python train.py --encoder_norm="layernorm_no_bias" --encoder_qk_norm=false --encoder_num_experts=8 --decoder_activation="silu" --decoder_attention=false --optimizer="soap" --beta2=0.99 --lr=0.0028 --shampoo_beta=0.99 --adamw_lr_other_params=0.0021
Rows from block 3 of the encoder of a small image VAE, named by matrix and row number. Rows with one number within an expert belong to one neuron, the router's apart. Each number is 500 + 25 x the weight over its row's rms, rounded and kept within 0 to 999. All counts start at 0. Numbers have three digits each.
Before each expert's rows are labels from the 100 images, of 14976, where the router gives the expert most weight on average: "patch colour" is the nearest of a few named colours to the mean colour under the peak; "strongest on" is what is common among them. Only what is clearly more common there than usual is listed. The data: photos with spoken descriptions (Open Images, Localized Narratives).
# router: router (encoder.blocks.3.mlp.router.weight, 8x256, trained with AdamW), inputs 0-42
# gate: expert gate (encoder.blocks.3.mlp.gate, 8x256x256), inputs 0-42
# up: expert up (encoder.blocks.3.mlp.up, 8x256x256), inputs 0-42
# down: expert down (encoder.blocks.3.mlp.down, 8x256x256, transposed), outputs 0-42

# expert 6
patch colour: white
strongest on: text has "text"
router.6:500480509484498477542476477477517456537518506522507509481475462500475484561517499532463534466487476510510488493549519538506521533
gate.0:505486496504489508483478473485491511539489499476489478473485494482527496504496502519518454518520500485497489462496480533513510511
up.0:497485492518508544470496546470481521458495519532498478504472525433515484518494454493471481508470514493501484522487487486477492506
down.0:501489493468479497486522499547560507499529475487480499499541487503490512500503524494525506522526491534472527494515533475515509507
gate.1:527512538513465500444464546513507457499481502498535511522486466494514512504493546520443463483522540500522453470497491500478519497
up.1:510483516484500525449473483483463512497475535518544553500519460478497504478453534505451493497505521524496462476484521499507491484
down.1:466542491471503471528448522494443504529553499491472494475497512487478481527450509492485528463493513481510480515524536471526485473
gate.2:478466465478507530519480497454551468500501493484484504485479512487478566474540536497562524502507517476512509491518503504510501494
up.2:546482507501521555515508483476510482494551524487510501478509496494520501499551523503503475497508474497516505491516538509473546482
down.2:462545493494483469530490471474457529508495526528487518512520496517507480527491499482523492498520475461531450520469562517529488513
gate.3:511496482510552529510493470481506482502490487485497503536494510514494492519527433475515482462515526500464516539473459502493501463
up.3:529500523473495455512490525508508509507504496512479491472528484513500516450471558513463526521479506496532504476501536474515523521
down.3:513479492551568526484517464496510462550471505491544499484504507544510454508503493481520484508517539518483523470479511488503491490
gate.4:502508497494501512496564521476482516527520548500553501489525489459504499484488500508482495494481474530464508523527493517527507459
up.4:482481483508482476522461479536522477485489459448466498489482493552506506490498498558504506532512542475508513460491484507481520537
down.4:490485531486471500512458549524491472493531481469497531496484459533477506480492486506540489480459504491527449466511421476530525516
gate.5:473497486494540514462512522457467454506518493520515479526544486476518483534491493520508481466470492503538472505472507459451504510
up.5:522552482513498500465483498518491507480497524519490510488444499504506521466528478517501501549507495512496509457536504538514489516
down.5:454499460478532483499460516461471488495509509477507522490527536557511542525488467490495522468464539515513511524480491487505495512
gate.6:451501449514502508522487494516444482534487484490520473477472536479522493524487488509458500485477508521486529492494448505552471530
up.6:476493552530531503508502492489534498493488508475513519490496485461532553506535481497498496507498537489514513470458470525499549526
down.6:481522538466501471486490486517497484489449415548508459517492490500529493509503502465482510469535476509473491537520485466479525484
gate.7:441524534480514456537509493503504538525521533480457478486512508496492490510513496484521429507504524486433483484490497479499486502
up.7:508486443478458554553514503506544432456567511531521542523501509491517502468461483496505518510468522501528526474488535477495498508
down.7:553513496488561450549527511458488507471508536494493467528513515513502491478497508534493492481549518520483541483495476510488534540
gate.8:536502501475515508469472490481522518465510502510488518469537507514485507465497460549485502489471490501531476477520483487522516489
up.8:504506514533505441544521492501462531479539530460489474518502519530497487514505535488487479522527540508488523483505528497459519532
down.8:531534511463538510483503508464519467448545488520491476576537451466498507548490551488474480456469581528499495472492497454508502484
gate.9:437470527530480417494481513508543468497524527474495516506521440503524508492521493491531532536487515484485510521529468534498495518
up.9:451459536527465482500508491487497467547481522509488517500531450511535528468543445508523517520503500499446484520527482532524501504
down.9:510524493519487514513506495455447524499495531493462499458487489526491497495538508492518467544474523495518524535475541505508495450
gate.10:508512457542465536444471507510519516534518503481511478483525530536538471503468483518525557485444503512446506491509492514479528478
up.10:539499507500491506469471496544503501507523522505509462505541531521500471525499517505497542491442466497507515498453496517464548519
down.10:509537517497435507470499507536476466499472489510511555457505452531473490501494528514517473498527505529487496480501507529519468478
gate.11:462503502491454522463527487474509472532552524477457501487487545499498539512484476464484461487497495483489503443533486499537472556
up.11:508514482500474515477485511547522493519514506469517463508487530510517464486429504499521541466435467484478497535529523525485522506
down.11:506517512499564519503504556507525492463538502509489461503540493514506512459514486477525489503495515444508500514520503476514508502
gate.12:518495526517489455494519492475517505468474479481483508513508502470482470525497486495502477510573459456485516528497530478482478543
up.12:492498481510480512483462530516522468502519530496489521474483517519485503457478490487494506520489522507524518504516482528513522524
down.12:523480497508500496460508482501535481488537462430536515502497503445560529491486453469514491497494488493504467506507476487511498505
gate.13:450478509506511493475498471516485507527499498529491578492462484518497542519517499500518486503527498490519492497517536485458473458
up.13:496479476465511504544544504480496474517474537496481491496525521498518528456493494473483506489489502484499507467461480485475528511
down.13:465474499492491500464481496527482512484512458491493539495478535515475543496480473499504483520547525521525507465493519497499453460
gate.14:506519481480497479474499542525458493503530486459535474506492533539525520510537503529519497513498462483499496499526483470463423508
up.14:511480529521529530499499478549472489520461478498473486504447476491471520534520492533464494519481513510514494467508498509476538540
down.14:494472513499476454494548471456531498441515529501470494540530525510477485484461512507554486485477485552494544535479497515480520517
gate.15:507458518515474530480503448512510493495510525514501530430507476526507485498538509512528524494540482488459487501523450525473516510
up.15:495525494501484445529497485484513496495507471485510480560525482470493494472469477482483512492529513533532517486462508500475491532
down.15:456500484537522494513488482492500500538471536478460492493526509528507515530553545438510506487492531517488526515531484494505488485
gate.16:459511483490480536473495476493487481517493486522481539493521492518530477510488484489512516518493495503519513478507508511499527471
up.16:522488522517531458541490546496526526497523497445528460504488519494482518495505528511511485483549516507504461514477485496472473521
down.16:494537482517493513497474479514478498481492486474476512520501492457560491512533515496517487484473542506503523501474465458504479479
gate.17:524481498456500451539538487508470505503477519507509515526466534488493523501525505521457526502498473488518487527475522445489484514
up.17:521479535551486452502509533484516521502516491496510468499515508505488477509497470490530485448512507514509470520503456563535495471
down.17:503509501494459513478520522523501476504478530560524526475516522493514478488461479534485463516480472498455507558459546519506418503
gate.18:492516497508501512452477496471519485520478494476484517506468512506507496445539512526526443455484495498459485535467514517453474506
up.18:533474527506525520510477518489512519528481483495482519530489490486506527430520489501582444462491529516515504498503482489506488474
down.18:524468485500483499528503540523511520488508520504529492456493489504531496475499496466482471518510505463551498471559479487528507493
gate.19:472481514541515477492488558516485456553467490477539546491509490528541514514529482481476501502515517471490482516511458525492486519
up.19:535508491523494447492473521483456530501506522445479505497537445465470515514531547496513497509470513512530522568494531493457508470
down.19:490492506509484532478531483486513464526488508519506474508473518492505499467467462510510518522510539508495465480471500470529495488
gate.20:514491483491527489503477481521478517486524529486478506499476476519573472479504530515456496538485484492533500504532477488526531476
up.20:524482483493509499469444467503490507471499533508504480573469416504519466507487513506494498490525490478500495511515498500506508468
down.20:516496464508493534496492523491506463528519468529535493510496535479521523493507444513545549513492540520478513491531490510497456534

# expert 1
patch colour: white; cyan
strongest on: text has "sky"
router.1:463509480508478494529472528471521429472561497496524502482429475495504513507519476489503520484484479501517488534511471469508541498
gate.0:535514523562493462496515493560489512517535521503499531507504507478548499521501473488538493478482444479510480505467490516502509473
up.0:503483539521513447517487518555503475485517511514468505508498481479504498526503501505523511462505434481529475498475502501466502463
down.0:516510487452522510466516478450529502486505501529514479511510514583495516520493489508449488504492541533472469511528485484529482507
gate.1:476474498509508488519492532474460485528525531512501491521524537523500516468526488487510496505470529516518474483534539480513522504
up.1:509466518514495518518533503508532505442517430477525481524495470492481490499503496496458535516512507489484514502485460534486486502
down.1:529485534514540498448495514490506530531521493478467534521517549497456483462529473531506451512515527505520512485564502496483506483
gate.2:464528495528515480494503509511533512502555501562512524499484552533523446525517481505472493450522508509523506467467527503512501519
up.2:449471504501500496508500443489523496496504479515469545483445528474464527509505494503499487480524513509460502498494450498469509524
down.2:494561427510484482482513511479530511479520493515507497536500498504495482508522505469500524501473525496550496501506517435523513507
gate.3:484548487508523486487513535476523509515493482506471494496467483524491497507556478492558488444494511493557502503501484483498499524
up.3:534537508509497508483539522487502536454511481475496513529449528502487522495503447503484482541488508469515524497524518472472510500
down.3:476471497496564510519480502488508505549510487546525523476497519497493541472524572505491504478469508518494500503549536530513517489
gate.4:511533432523498475501494525526512479473517507490492511512494518497491484455550480475516510495536485470525512500471558517512511500
up.4:497503502478522493463474515522467480480505500511483521510516478508488486523538521497519498527542534484516465510552433505472493505
down.4:521514507518489511509485503490524529541465441507510497489532515511478507531451478513497491462475475540494570472496516504523495454
gate.5:512513514497458495477483465493511455464529509530472493481521502479498487528491494520503548513469528506477539513478507490489555491
up.5:513482498499534493531507542480529526517520541525545500458491509501487459474449477470480475500471525507498498492498509478491518503
down.5:502469438477539452518499484505454498499490455487501490474536512503501475523529517507460498462544498531467488506572498455489473486
gate.6:529492488490493505471535516493510480463525465507503564461451516495496510509527521543511474442528469472489548504544494491498483505
up.6:529472488482478489494527520463533431476472488511487483481506497519509507486423526468515515462498469527498494483506473462466531490
down.6:467503508530504504515456495467470484507480488504489499518508498491543505498501466469510487516506520485507527500464497491449507525
gate.7:501468491512522496520476479526476493503506486494516507490488475475546503520516525514523506488478517479504485517481535491489517484
up.7:520502535453508507512483482506516555453475512562512527477485454490497494514505488519487550502507508507500513530467555511446530478
down.7:500493506535520527446485533513513521479537498500511483506498470518474479469511445475536493484472498515484518491494516471487505519
gate.8:527506480426506518470509547481474477482508491519464495484539527499478500506510489486516557448440515505482525515480470539450462500
up.8:500491483540488494554467476540535510503500511462510507501486460503506531469494496483511468545551486487510467515465548466539523501
down.8:495536486492485526506523496484486522507515504566518494495533497505532532485456505535508501545470530522505473505503501501508502520
gate.9:524464484503516504519544463479505511517521434473492487504510489484537537504513502482497498508512528508474471445491502492482479468
up.9:505493516507488542480520547552525513486484509479510534510479513478514501512474513498462434539476531451499543489539484516497517498
down.9:513519502504489500515484485463497483525482455517464473463485528510516472522508499502509527492487490472487469478486507456554538501
gate.10:511532503530473522485503485550505525514548499480495494503539512511479503484504522468461493525531514492505513561484472538495489492
up.10:497490482451484488526470549508521484485520528515553508513480508502490488468509464472523491500482504500536464491485517480529508507
down.10:537508536520512536494458477474505494484471481525504531512471468481514507522511486496516538511542507499455518504507463484507527507
gate.11:517462498500442506486517491528541508513488455552514462530451523472479476533500474512523563486470479524459492478479465455489539481
up.11:537487506510512516495525519490464544476515497473504521462527495498512460545426490489456486472480453515507491524487536523515489466
down.11:513497498508561511513469485486481464490508467538536495496525555490500495523508434441517532502513491481481440490493546514535532500
gate.12:481527469484488533525501458498482445478511454521488525507511508495497440512549552485505481503503482483500472474532459534493511523
up.12:471509500537481507539515510495584454463467500490482463493501485482495548503486508454476533505529535496478540492505577475509479484
down.12:492515488470529501492463506524470535482517516481536519505494458477469514451538505518491562479462513454503472471505514483507552492
gate.13:508534512517486526498502523510505484488502490428497495491521489469536456471515529557464502481523514512532522539483529518462489476
up.13:517525542519516520496503545473516463500479523456523503478519460479514520513507494530517465459529534542555508508506515493479481454
down.13:526470503492521494480511494498551526511533512510464556475473488533467559469528511470538490517483516497512531457501484457552478545
gate.14:489573483509498460520508513473524471500510497524501517479476498503518523477528495457518459511535510487476537487521545487482488536
up.14:493476530485533527491453508537489507488494470468473479551527490500482506530473544511501493491489478544475441492512452481525537489
down.14:468540517530520513462478544506484463544475530541527485451483481481508490466487475480530483511509504483507481472477523480517482513
gate.15:508498529518477486500548499503512521561470519511498479489514486485474525457501517540540493508504471473463486461430499505466505485
up.15:475491466475498485496484488521469460473544445506498507509478484498491496525533451489488482522503522481559547557532550475553505471
down.15:491496513449475469487518470480464506554500531482493508502517472491461518498522532499477515505525482516484460506526476531441496489
gate.16:499544519480493535551514520500495541501554513513481543513496480489463520461500556483495519492496513500498500480495532485465513504
up.16:524439495530492500484463484470482461491462496488534483461491505541532498478516453526508471513495505508507507526517459527505507507
down.16:495553499469454530500536518497529501507528490497507488509473488513506529536500461488482524519509528502497518485461519495571545506
gate.17:525501500503500503510463495518494540505481523491493509454482485516516491528550500477479510500449484526504518507485494510435452520
up.17:497480522467494446541530541472484483466521531461462532485485466464513488493461505492484505521500500495487489476475522511504476544
down.17:526498524566478525528468479474525481523519438491511519492500492456464488501509538512487459521479453532512506459499478467490519467
gate.18:464513498482454484442519471513497530511491491491496514490513467507529494466507510509514490500502500439493513471493424475549497517
up.18:494507539505523513520462533520521490495508509545497484487489530473518499507480499505487456449517505539463514508491537490467503521
down.18:503533491522455489467454490490488525515512525523526490500485499520528470496491492495466435450499524537514499518462511467512500509
gate.19:473545487502506493459511546530489473530510527499497531480521502505526479480536471450516544520525493476521510499500541473530497476
up.19:489529509513499517499544481487550510460490523525484491509500553487483458496464504521512473467492508503475531527458492501500495510
down.19:525558494504562527503517489556477494514561461478468519494495508542537527489509470475451521504517524475532489519501537484509491494
gate.20:456555507531492465511506478468504461469509490500519528497498528497487513481475509494511555445490479524521469520497468472475524491
up.20:471441478470532503529465489487558499506499501510540459498515475490494531488487499522505495474482527501491494466492503504511526511
down.20:512520526482516498514526459468474484493477514460562480457476523495512493527500476499512540494528494505463493502494466543491503476

# expert 0
patch colour: black
strongest on: text has "dark"; text has "lights"
router.0:503506495504505514499509495522471488482503468487526498489522512517515482460478532535573532461506508513547491452508481511513486509
gate.0:515490463477439494495471522501523463448461478519513467481485466495492515493471508540559530482501459470503516494500480549520477562
up.0:459522566512504513480524488463502523525508492543501497518480533496460470510511490498504487471494504503525523501490513474475536438
down.0:526458500495514479470522510462498431503497511524517487502527490522516469546506515496528536484448504475513489575517506514531503542
gate.1:494489457488509477489493513542473497475500499487520445494538466514497528490517531509510490515508527459499509473515500538506504492
up.1:533517536495497517483523462502537545493491493511460515532452498489484508498481464496480468493495511472524504536529472489476471532
down.1:533520511481508474478485505504520550494513486474466478520536472527515549485497518531505452481534514466498510479518520493535491486
gate.2:571490501512473517479475506531497539502509469489499495516497464541521481512512492525469450491538475479524483505508493484529488525
up.2:431456524482451498534530466497502470485451531500505516506482530548503483482502506473538491495494502510496462473515512510475527522
down.2:516507547504520482457481512496490468470449545520495534488524480484522490517557469456464481559520447529479527518516460572502515473
gate.3:506507537524505461504487465492447455505469462496566501527489501525497488441476504493488545527488500551518508460524519516452488460
up.3:504497483467489513514508512480549526533532532461419503469528517520506519504501502523555477500484468501456509529526489525540468526
down.3:488482501549512510481476479532455487476502476489553491514502486458478494514454516491505456454480531496495491467526465521467477519
gate.4:471451462506545525499480517523461469461512518500521484506553483503489534501475477489491511492482527519527492515497497514513511541
up.4:471551510486535527466492524508456496528521506495493475506542493550538508534513517521482497491543533484512549538480445481524480476
down.4:522513515498472498520515515495497526553501480521504493498478523468456507504502456469476494543538541535501473479554516511502440490
gate.5:495497508513486514506515469492544545467476490509514495481494512472491504507499557519476498467480527530533488488504526488517483478
up.5:554451508510442507485488518492504516505446505495511476514461475486478485509512491543497528506509496499520506535511452529546501487
down.5:547558486486517499516480491482513521498504467501532488479498487467516458478468492450536490498495533492523523526453515496503493505
gate.6:524542511483529511508495508548543472507477493498537505512484523480505482467524487533480507459552511495510503476480532505452500539
up.6:510505467518467473511510490520502451513487467469477500435494516536534497501481503478534547543464496518493508474463472477544504550
down.6:511534521506477562513504520459521493497459523500466499495555494447500533528483491506527528498463460513545537501443516475492465463
gate.7:508535537497508512537502514483499485511521486515492521472543471522525444498511513532472557472493501482491470523538534535479500525
up.7:468458493524480501455487483518541509495517505505511440511489533453487515519490513464508435500522508493481525532488492467487503527
down.7:536516477513465476484504508497477481508514518565473471511567529482535517504502458518503499497513554486499495540474490531509455476
gate.8:512520505526533487480519501521490504493545487505469492474521487516484479517504505511460467548512534509488517540523478527430470504
up.8:492466477487527498533478504460517488495493529505537521489461513519503500481510494530541556480480473525477497469499484469532546518
down.8:477491546472516486474480509498515516524484479538509516517470504517502505487539495475504473481563475518511508477503461497490508481
gate.9:535494507479502529498469466535523506495455468470482478515484537542524521469517524558525448469474509520500478516541465492493530539
up.9:453488497518484516510508455454502514483495534488470494549500544485501498539513502506503464458476473582501538518495465469479501439
down.9:487528567477462493514483532531499505506484509509536528533506531511459473499508473502509529535502497515500457471494541490511495485
gate.10:491503495517488502487539490470507520480484431481484475474492470522521515502477505524507483492436506455537471510482479521470519536
up.10:445486513539518557490472487477509514513510506493473458498500505475481470538497489502487427467468511552562476486485462486489516496
down.10:466499446492489470498515488523478480455497518509487502497527496514499537463488505445515518477524497530495497501515498507495484524
gate.11:487473480534499503494497501510429458496507479497526529537517543496516496460529537518525521508525468467498521497512481534482472509
up.11:515521529474549477481498500515501497494495515514519511526467453528502538481503498469468485473495478493492497554525495489515480490
down.11:505510493527504480493538542503518536508494479475489476476547497491506440500494495506540491487510480493512502514467493487506474505
gate.12:524481506517518544510529476521508476491467528485517519479522491516474472534484552549496514447533547511498492488478459546498469494
up.12:512552509501491493489484511501495500521535482479510472508519509484501505522490465470495483559470482527513486485543510482476500472
down.12:495531525482450507496512499465510537478533523524487476500513519490458447472475536532494478519524528480479481457513493533540517547
gate.13:492566479482483476534495526505482536480500501513520500519557482474452520503456520481516519489513488520541446508529508527482508493
up.13:497550488484477446536499552536502507494496492492496527517556498474452502516457511476532492507508494517504449496481520566492493490
down.13:505485488492537531466460459518514482491463516525509467485477526568523489453552474513495468487503504484480494483524497472499490521
gate.14:506521500487506477559474531482561473451444531522515481540475507480479492488525502550504462530538523490531524495473507510502525485
up.14:511533529503511518488511502506503465520474473504480521498521471468519460513506509483510478475552433538519498533494509511471473455
down.14:457495475509482465513498509502495492503519497480472486521527533515485509506439479515448536496486536487474475469514468498512502508
gate.15:495504533514459492479497457471525498458468500496497487495529525519492490479482532543536558467525473521530489520516513518477487518
up.15:472498482494535460510485508498506542501487472469480512498522517499502473503484531467514480429507512520493525516454518494499483505
down.15:478517465495444504521531511511482466488522486479472485492552483487467490528498493518481492482538526509473503481485503464460482495
gate.16:509502527553515543493466488494467468480440454519508503517514495569488540490469556511502542480494498488504523472537493448496520526
up.16:524534497487471561485489491489523481493516441520518516517445513522475544499463495493503503481507489548459456480542496483506477535
down.16:491489504505521475474506522508509526523464535473505503487487485496530514509538498495479483419519516487446523484536515566471489473
gate.17:487501489524487506519485508530489492521468514516517517524540441494454495524503520565502517499509531491546512529457506462543517512
up.17:460479488502503501484493496526459464527466497522540527521529505485463504488514521545544563486522507474543521535474500498495503489
down.17:479523473496501547478502533497524494486496490489469516530497497485534489521521529494523489497483474512514502509530500498470521497
gate.18:496499496513481511489494488480495491523442518504546501541511485500488500505472470479515502483479479507479505463502464466511497502
up.18:483495465482532500491510536565490474447554523480480499530502519481500504509520507529508501513492483478507470531514515509503500509
down.18:505533496536513510488488495460491522529487509473528480464512505508501457497454468455499502522487481468490497457533500472508493495
gate.19:452479483534501499543525525492492511480511493527513451508492511489537515465478500567531493491453503519483500464523487506507506518
up.19:470512468513527512523469508456508478474509494589503494527513521516528546502495538500488517488481517494518559479495447550496554528
down.19:515497491502439506533531494544486513494462458460508483478498522503494508501493451502506458507438488555512478482519521512489486496
gate.20:526459500490505486537494468486524451521500484498506511466491546497534504488541525498514477521526524509509470490504527539496515509
up.20:504470481474531482494514495527494519514532448468443534492463464512562485532494503488473474493512516454489492507523490468532491509
down.20:483522471519510524487506485495482472521461495467486484523504520518488506495471521475512461524503519490459460446505468484540496496

# expert 4
patch colour: black
strongest on: text has "dark"; text has "lights"
router.4:506497455488526522506484507487454497539495491505543520497497522497527527491492556532501502525521547530540474453515504451508480491
gate.0:510517485511512481520529488510526507507497485517464532464529529497446532551549494532534448517494462475503481452548521496505489465
up.0:478500486489491489487555506500508508538514492538497518478532516471521512510494549443513465520523446492519483484513484532485460549
down.0:454510501529473526502498497501485497473531505532546481501477431527532492465458524487484490523469565507507510538439456530526464505
gate.1:446502508508511538492480525554533531492478520488466491519471493476486469487472529479539518491461498547505485520520484476544550505
up.1:518518518520472452524521514497520513500458510475490496498515501458479551523527484491462444498490488475493494491468496508479473563
down.1:535482502475540487435499513521475495516520463471474514513482515506540494534510506511519494507504478557500482474491479555512495493
gate.2:513491485507457525489500490491501478488529531519481489495517531490525500458505506508508486558487526477474516502436451538481537487
up.2:492533492496501542462500513489502463526445553541531480481525527487507527480498531497532490538457507501473514461472484538482529507
down.2:493497467488476483505518486529498537458511480531471499560466490498452518527457511533470497456555472514490484472587534484582503500
gate.3:489484492478505494546465492494502484505477516494486527487466518492489487499499457514497525469468513477492547490506511515524535521
up.3:534497508517503503455529533498484514520507502522520488506524467462512491504463558485489491513519510513528507509487516490462482491
down.3:478492485472473527478488475505462471494488496490504507464521541498504504502494456502527539483443524518536514463544518528510506519
gate.4:514477482505524497464506483489482511470515522494526490530515531481498470499511509491515479471506474496482521490490450510493544539
up.4:489533526515538477450508502537495516515492516466483509486512504502504475492508532496549517528503458473494471493511529507529460504
down.4:527517501510506474484520503510511507514518471502516497471544488523499471499564517479521527496509473495497525531501570483503509495
gate.5:506507504505492529505523500478536518477481527513544471534484515524525509512503485472486519497547493539467545528490527492477499487
up.5:522496487496468542529504506464521525512519558478543492522492489484512503517528487491474491533558494514492535499493494489471497504
down.5:501478486501447477524533487530470483522515484517489512476458513502475491462533512522494523533513434477505463492514478502476499472
gate.6:553520493512495515529530492502515494503478523541494517481544511511483486501503507533506493505543507500501526510492509520469498516
up.6:517494533530500430500516493551500506474507503496520536501529446499519525514499498510499500502497454485510527506500463489506500512
down.6:509499497460484499501530502507493524519513515500519459522520547534483526489491486509468497544499497550488493513479477486506483542
gate.7:438492461496510475498545519479518495513510578556554501472489505487507494493516467531528535511480500498475504487501499496498501519
up.7:528501504475529502536474511499477491522518451481486500538546488504505507535497503482479498453490529505530530507465460540463514442
down.7:495527481519440476481513498507478542519481509543501489537491499471516487486515491511494525438531531490530503486504510470479516472
gate.8:482518519517496490484501465534477531507514541528475488516480542484501506483470523530471486480520527509522535494493504499488523505
up.8:496495544528486529466524490481473523523488527489508519521489516499538490535459473483512514504518536488519505491468481502466493528
down.8:477501514536500539538511477514498471529486463488518489505493508494476471482466536473502471488460513511518526453496538482510496509
gate.9:536482499497508503472511557474552512482511508478485484527533546488513550513522474528512503497524502497518519556470511487521501517
up.9:491473495482477478510490470488499488475519481492527531462471475511509498495513465431485487521473523529530498535518536476485485466
down.9:508512529513466460481487531498495465480493531482508537497496477497479551508578480491541542483498507521464478532523472514452478507
gate.10:503496513553550474511515520488486507532513512490477510505509489486525494497499511545508470570455523522558494496451450486467502498
up.10:495484497507532465518526481500485550505496524503496523504484464495467479536496539513481475516483492523536542530489517474495490489
down.10:528501485511504521474490503513525475464528524472523486515478531496507542456474498522505541481517479509507463501490551527532525476
gate.11:483487502492469503507488513508497503523515523502496521490548484478517505497487506508479558451495504539507488483478499478487542509
up.11:495508465531485431473487537481522551487538503499479480506461520522499489519494486494462485529506538494512501550531506503486476505
down.11:529539485504472546539490494453466464524507480471542477454541485508493510515516488474525554480517488520490474467521506473543525501
gate.12:491517469495502444500509520488467484498490480472529504529527487519525550471469531496478488487517476497548477482529453539480525527
up.12:464498461469511506575488498504559490489535458530520511509533561534498513438484474508502503490467510523504491491472544470492463512
down.12:493484430508458467482479522509475475494480530479544502491498465499535545500499514479492488459510462491546486501533493533495525522
gate.13:489485561482514476468541512494474501486535529523511480457503484551497427539475473489497516474523499534462486507509526483520491482
up.13:507517552510496465510521445495470505503516495496473492526509533511488494511481467503522518502492461467509474501505433553525495506
down.13:519482483536494456503528526580481492510494472463482530500512492470497437492554458502496509462538492496509522496506504526486545484
gate.14:447498493514479492461450480498484524470460550526489477483501538484513501529493562520508510512527476513489489521483468487459517509
up.14:468476470502514526542503484471524515512495547514483491468517481464561463488522520497503486518543520501489494486491482463462498468
down.14:469491523478485521492490537480554513517503489527494510520485519494451528500497488515512506500450531494477498469508472500549470478
gate.15:530487509560487530473503513499484502509484479486502551527509544503498486511515481535525507514526513485478546515484521483486496523
up.15:474552486467514519521517550537522488508491480477482519525495509489505515452530501478511453483490478459513513495503472492535459495
down.15:524515477529491499504500503528518515500531513508511458542535491482481501494463485528497517519491517488509485531514535474523543512
gate.16:514511552501462564434472485549534513543485545497523514482530511486511489505471521474468512482463516484478508466464494498446521518
up.16:520512558504525563455455511493467525501529551499533492498535475518486507467501449491492498464461521460495490478488517505442532548
down.16:514496501533501487530482477469516487477487474482457511537507508503477528510500464538497540447462501455511518455513504528500524496
gate.17:515492488572500518458484502495468502497511464512491500482499543462510448554495522492526516513521493503509486493480493532494498478
up.17:532517550521450539473466476477486486474539501533473490450480491512552469491532509516500502521498519490502533516519482481469520464
down.17:461486472465491495514493524497529541516501489524502516516519487538501492448501527485487490506511472536493528496493451489477496550
gate.18:470509499531489461541550521463496486467511502543554434464506471463488472505541517518490516495492550548461483495488509500516551459
up.18:520497479477529526468470490551498533537503500475494489508452515522473530462474514450523506519482483480511504517525533469526470535
down.18:457500503504464446481496503502459495526487471511477499479538535495490499462480487517479525477500499530472460490518484517493508446
gate.19:502488517466533510506474486530559487531550520505499495490480498512511544505531565510498506469489496482451528490500510509529514461
up.19:522482509523541491490503452504546495493561466481482507503480469517501545457534530503495513459477500488498530494495499546543522499
down.19:453547505470509467517491528483506477498471503531508505501489512531496526503458483456492492524536509511509486492504520498514492494
gate.20:499490505512485555475521489485482485508465489547556532499475528519519523462519499504477490510568506476498522477497456460459497475
up.20:492487485535503502496505513502490495483475473522519510509507504509494520497512525559507489450547524502498530510476509537501537523
down.20:478538488509524537516509532509508496469506504441472513494544505504488480540512508473541471475485492499511523514482497499539495482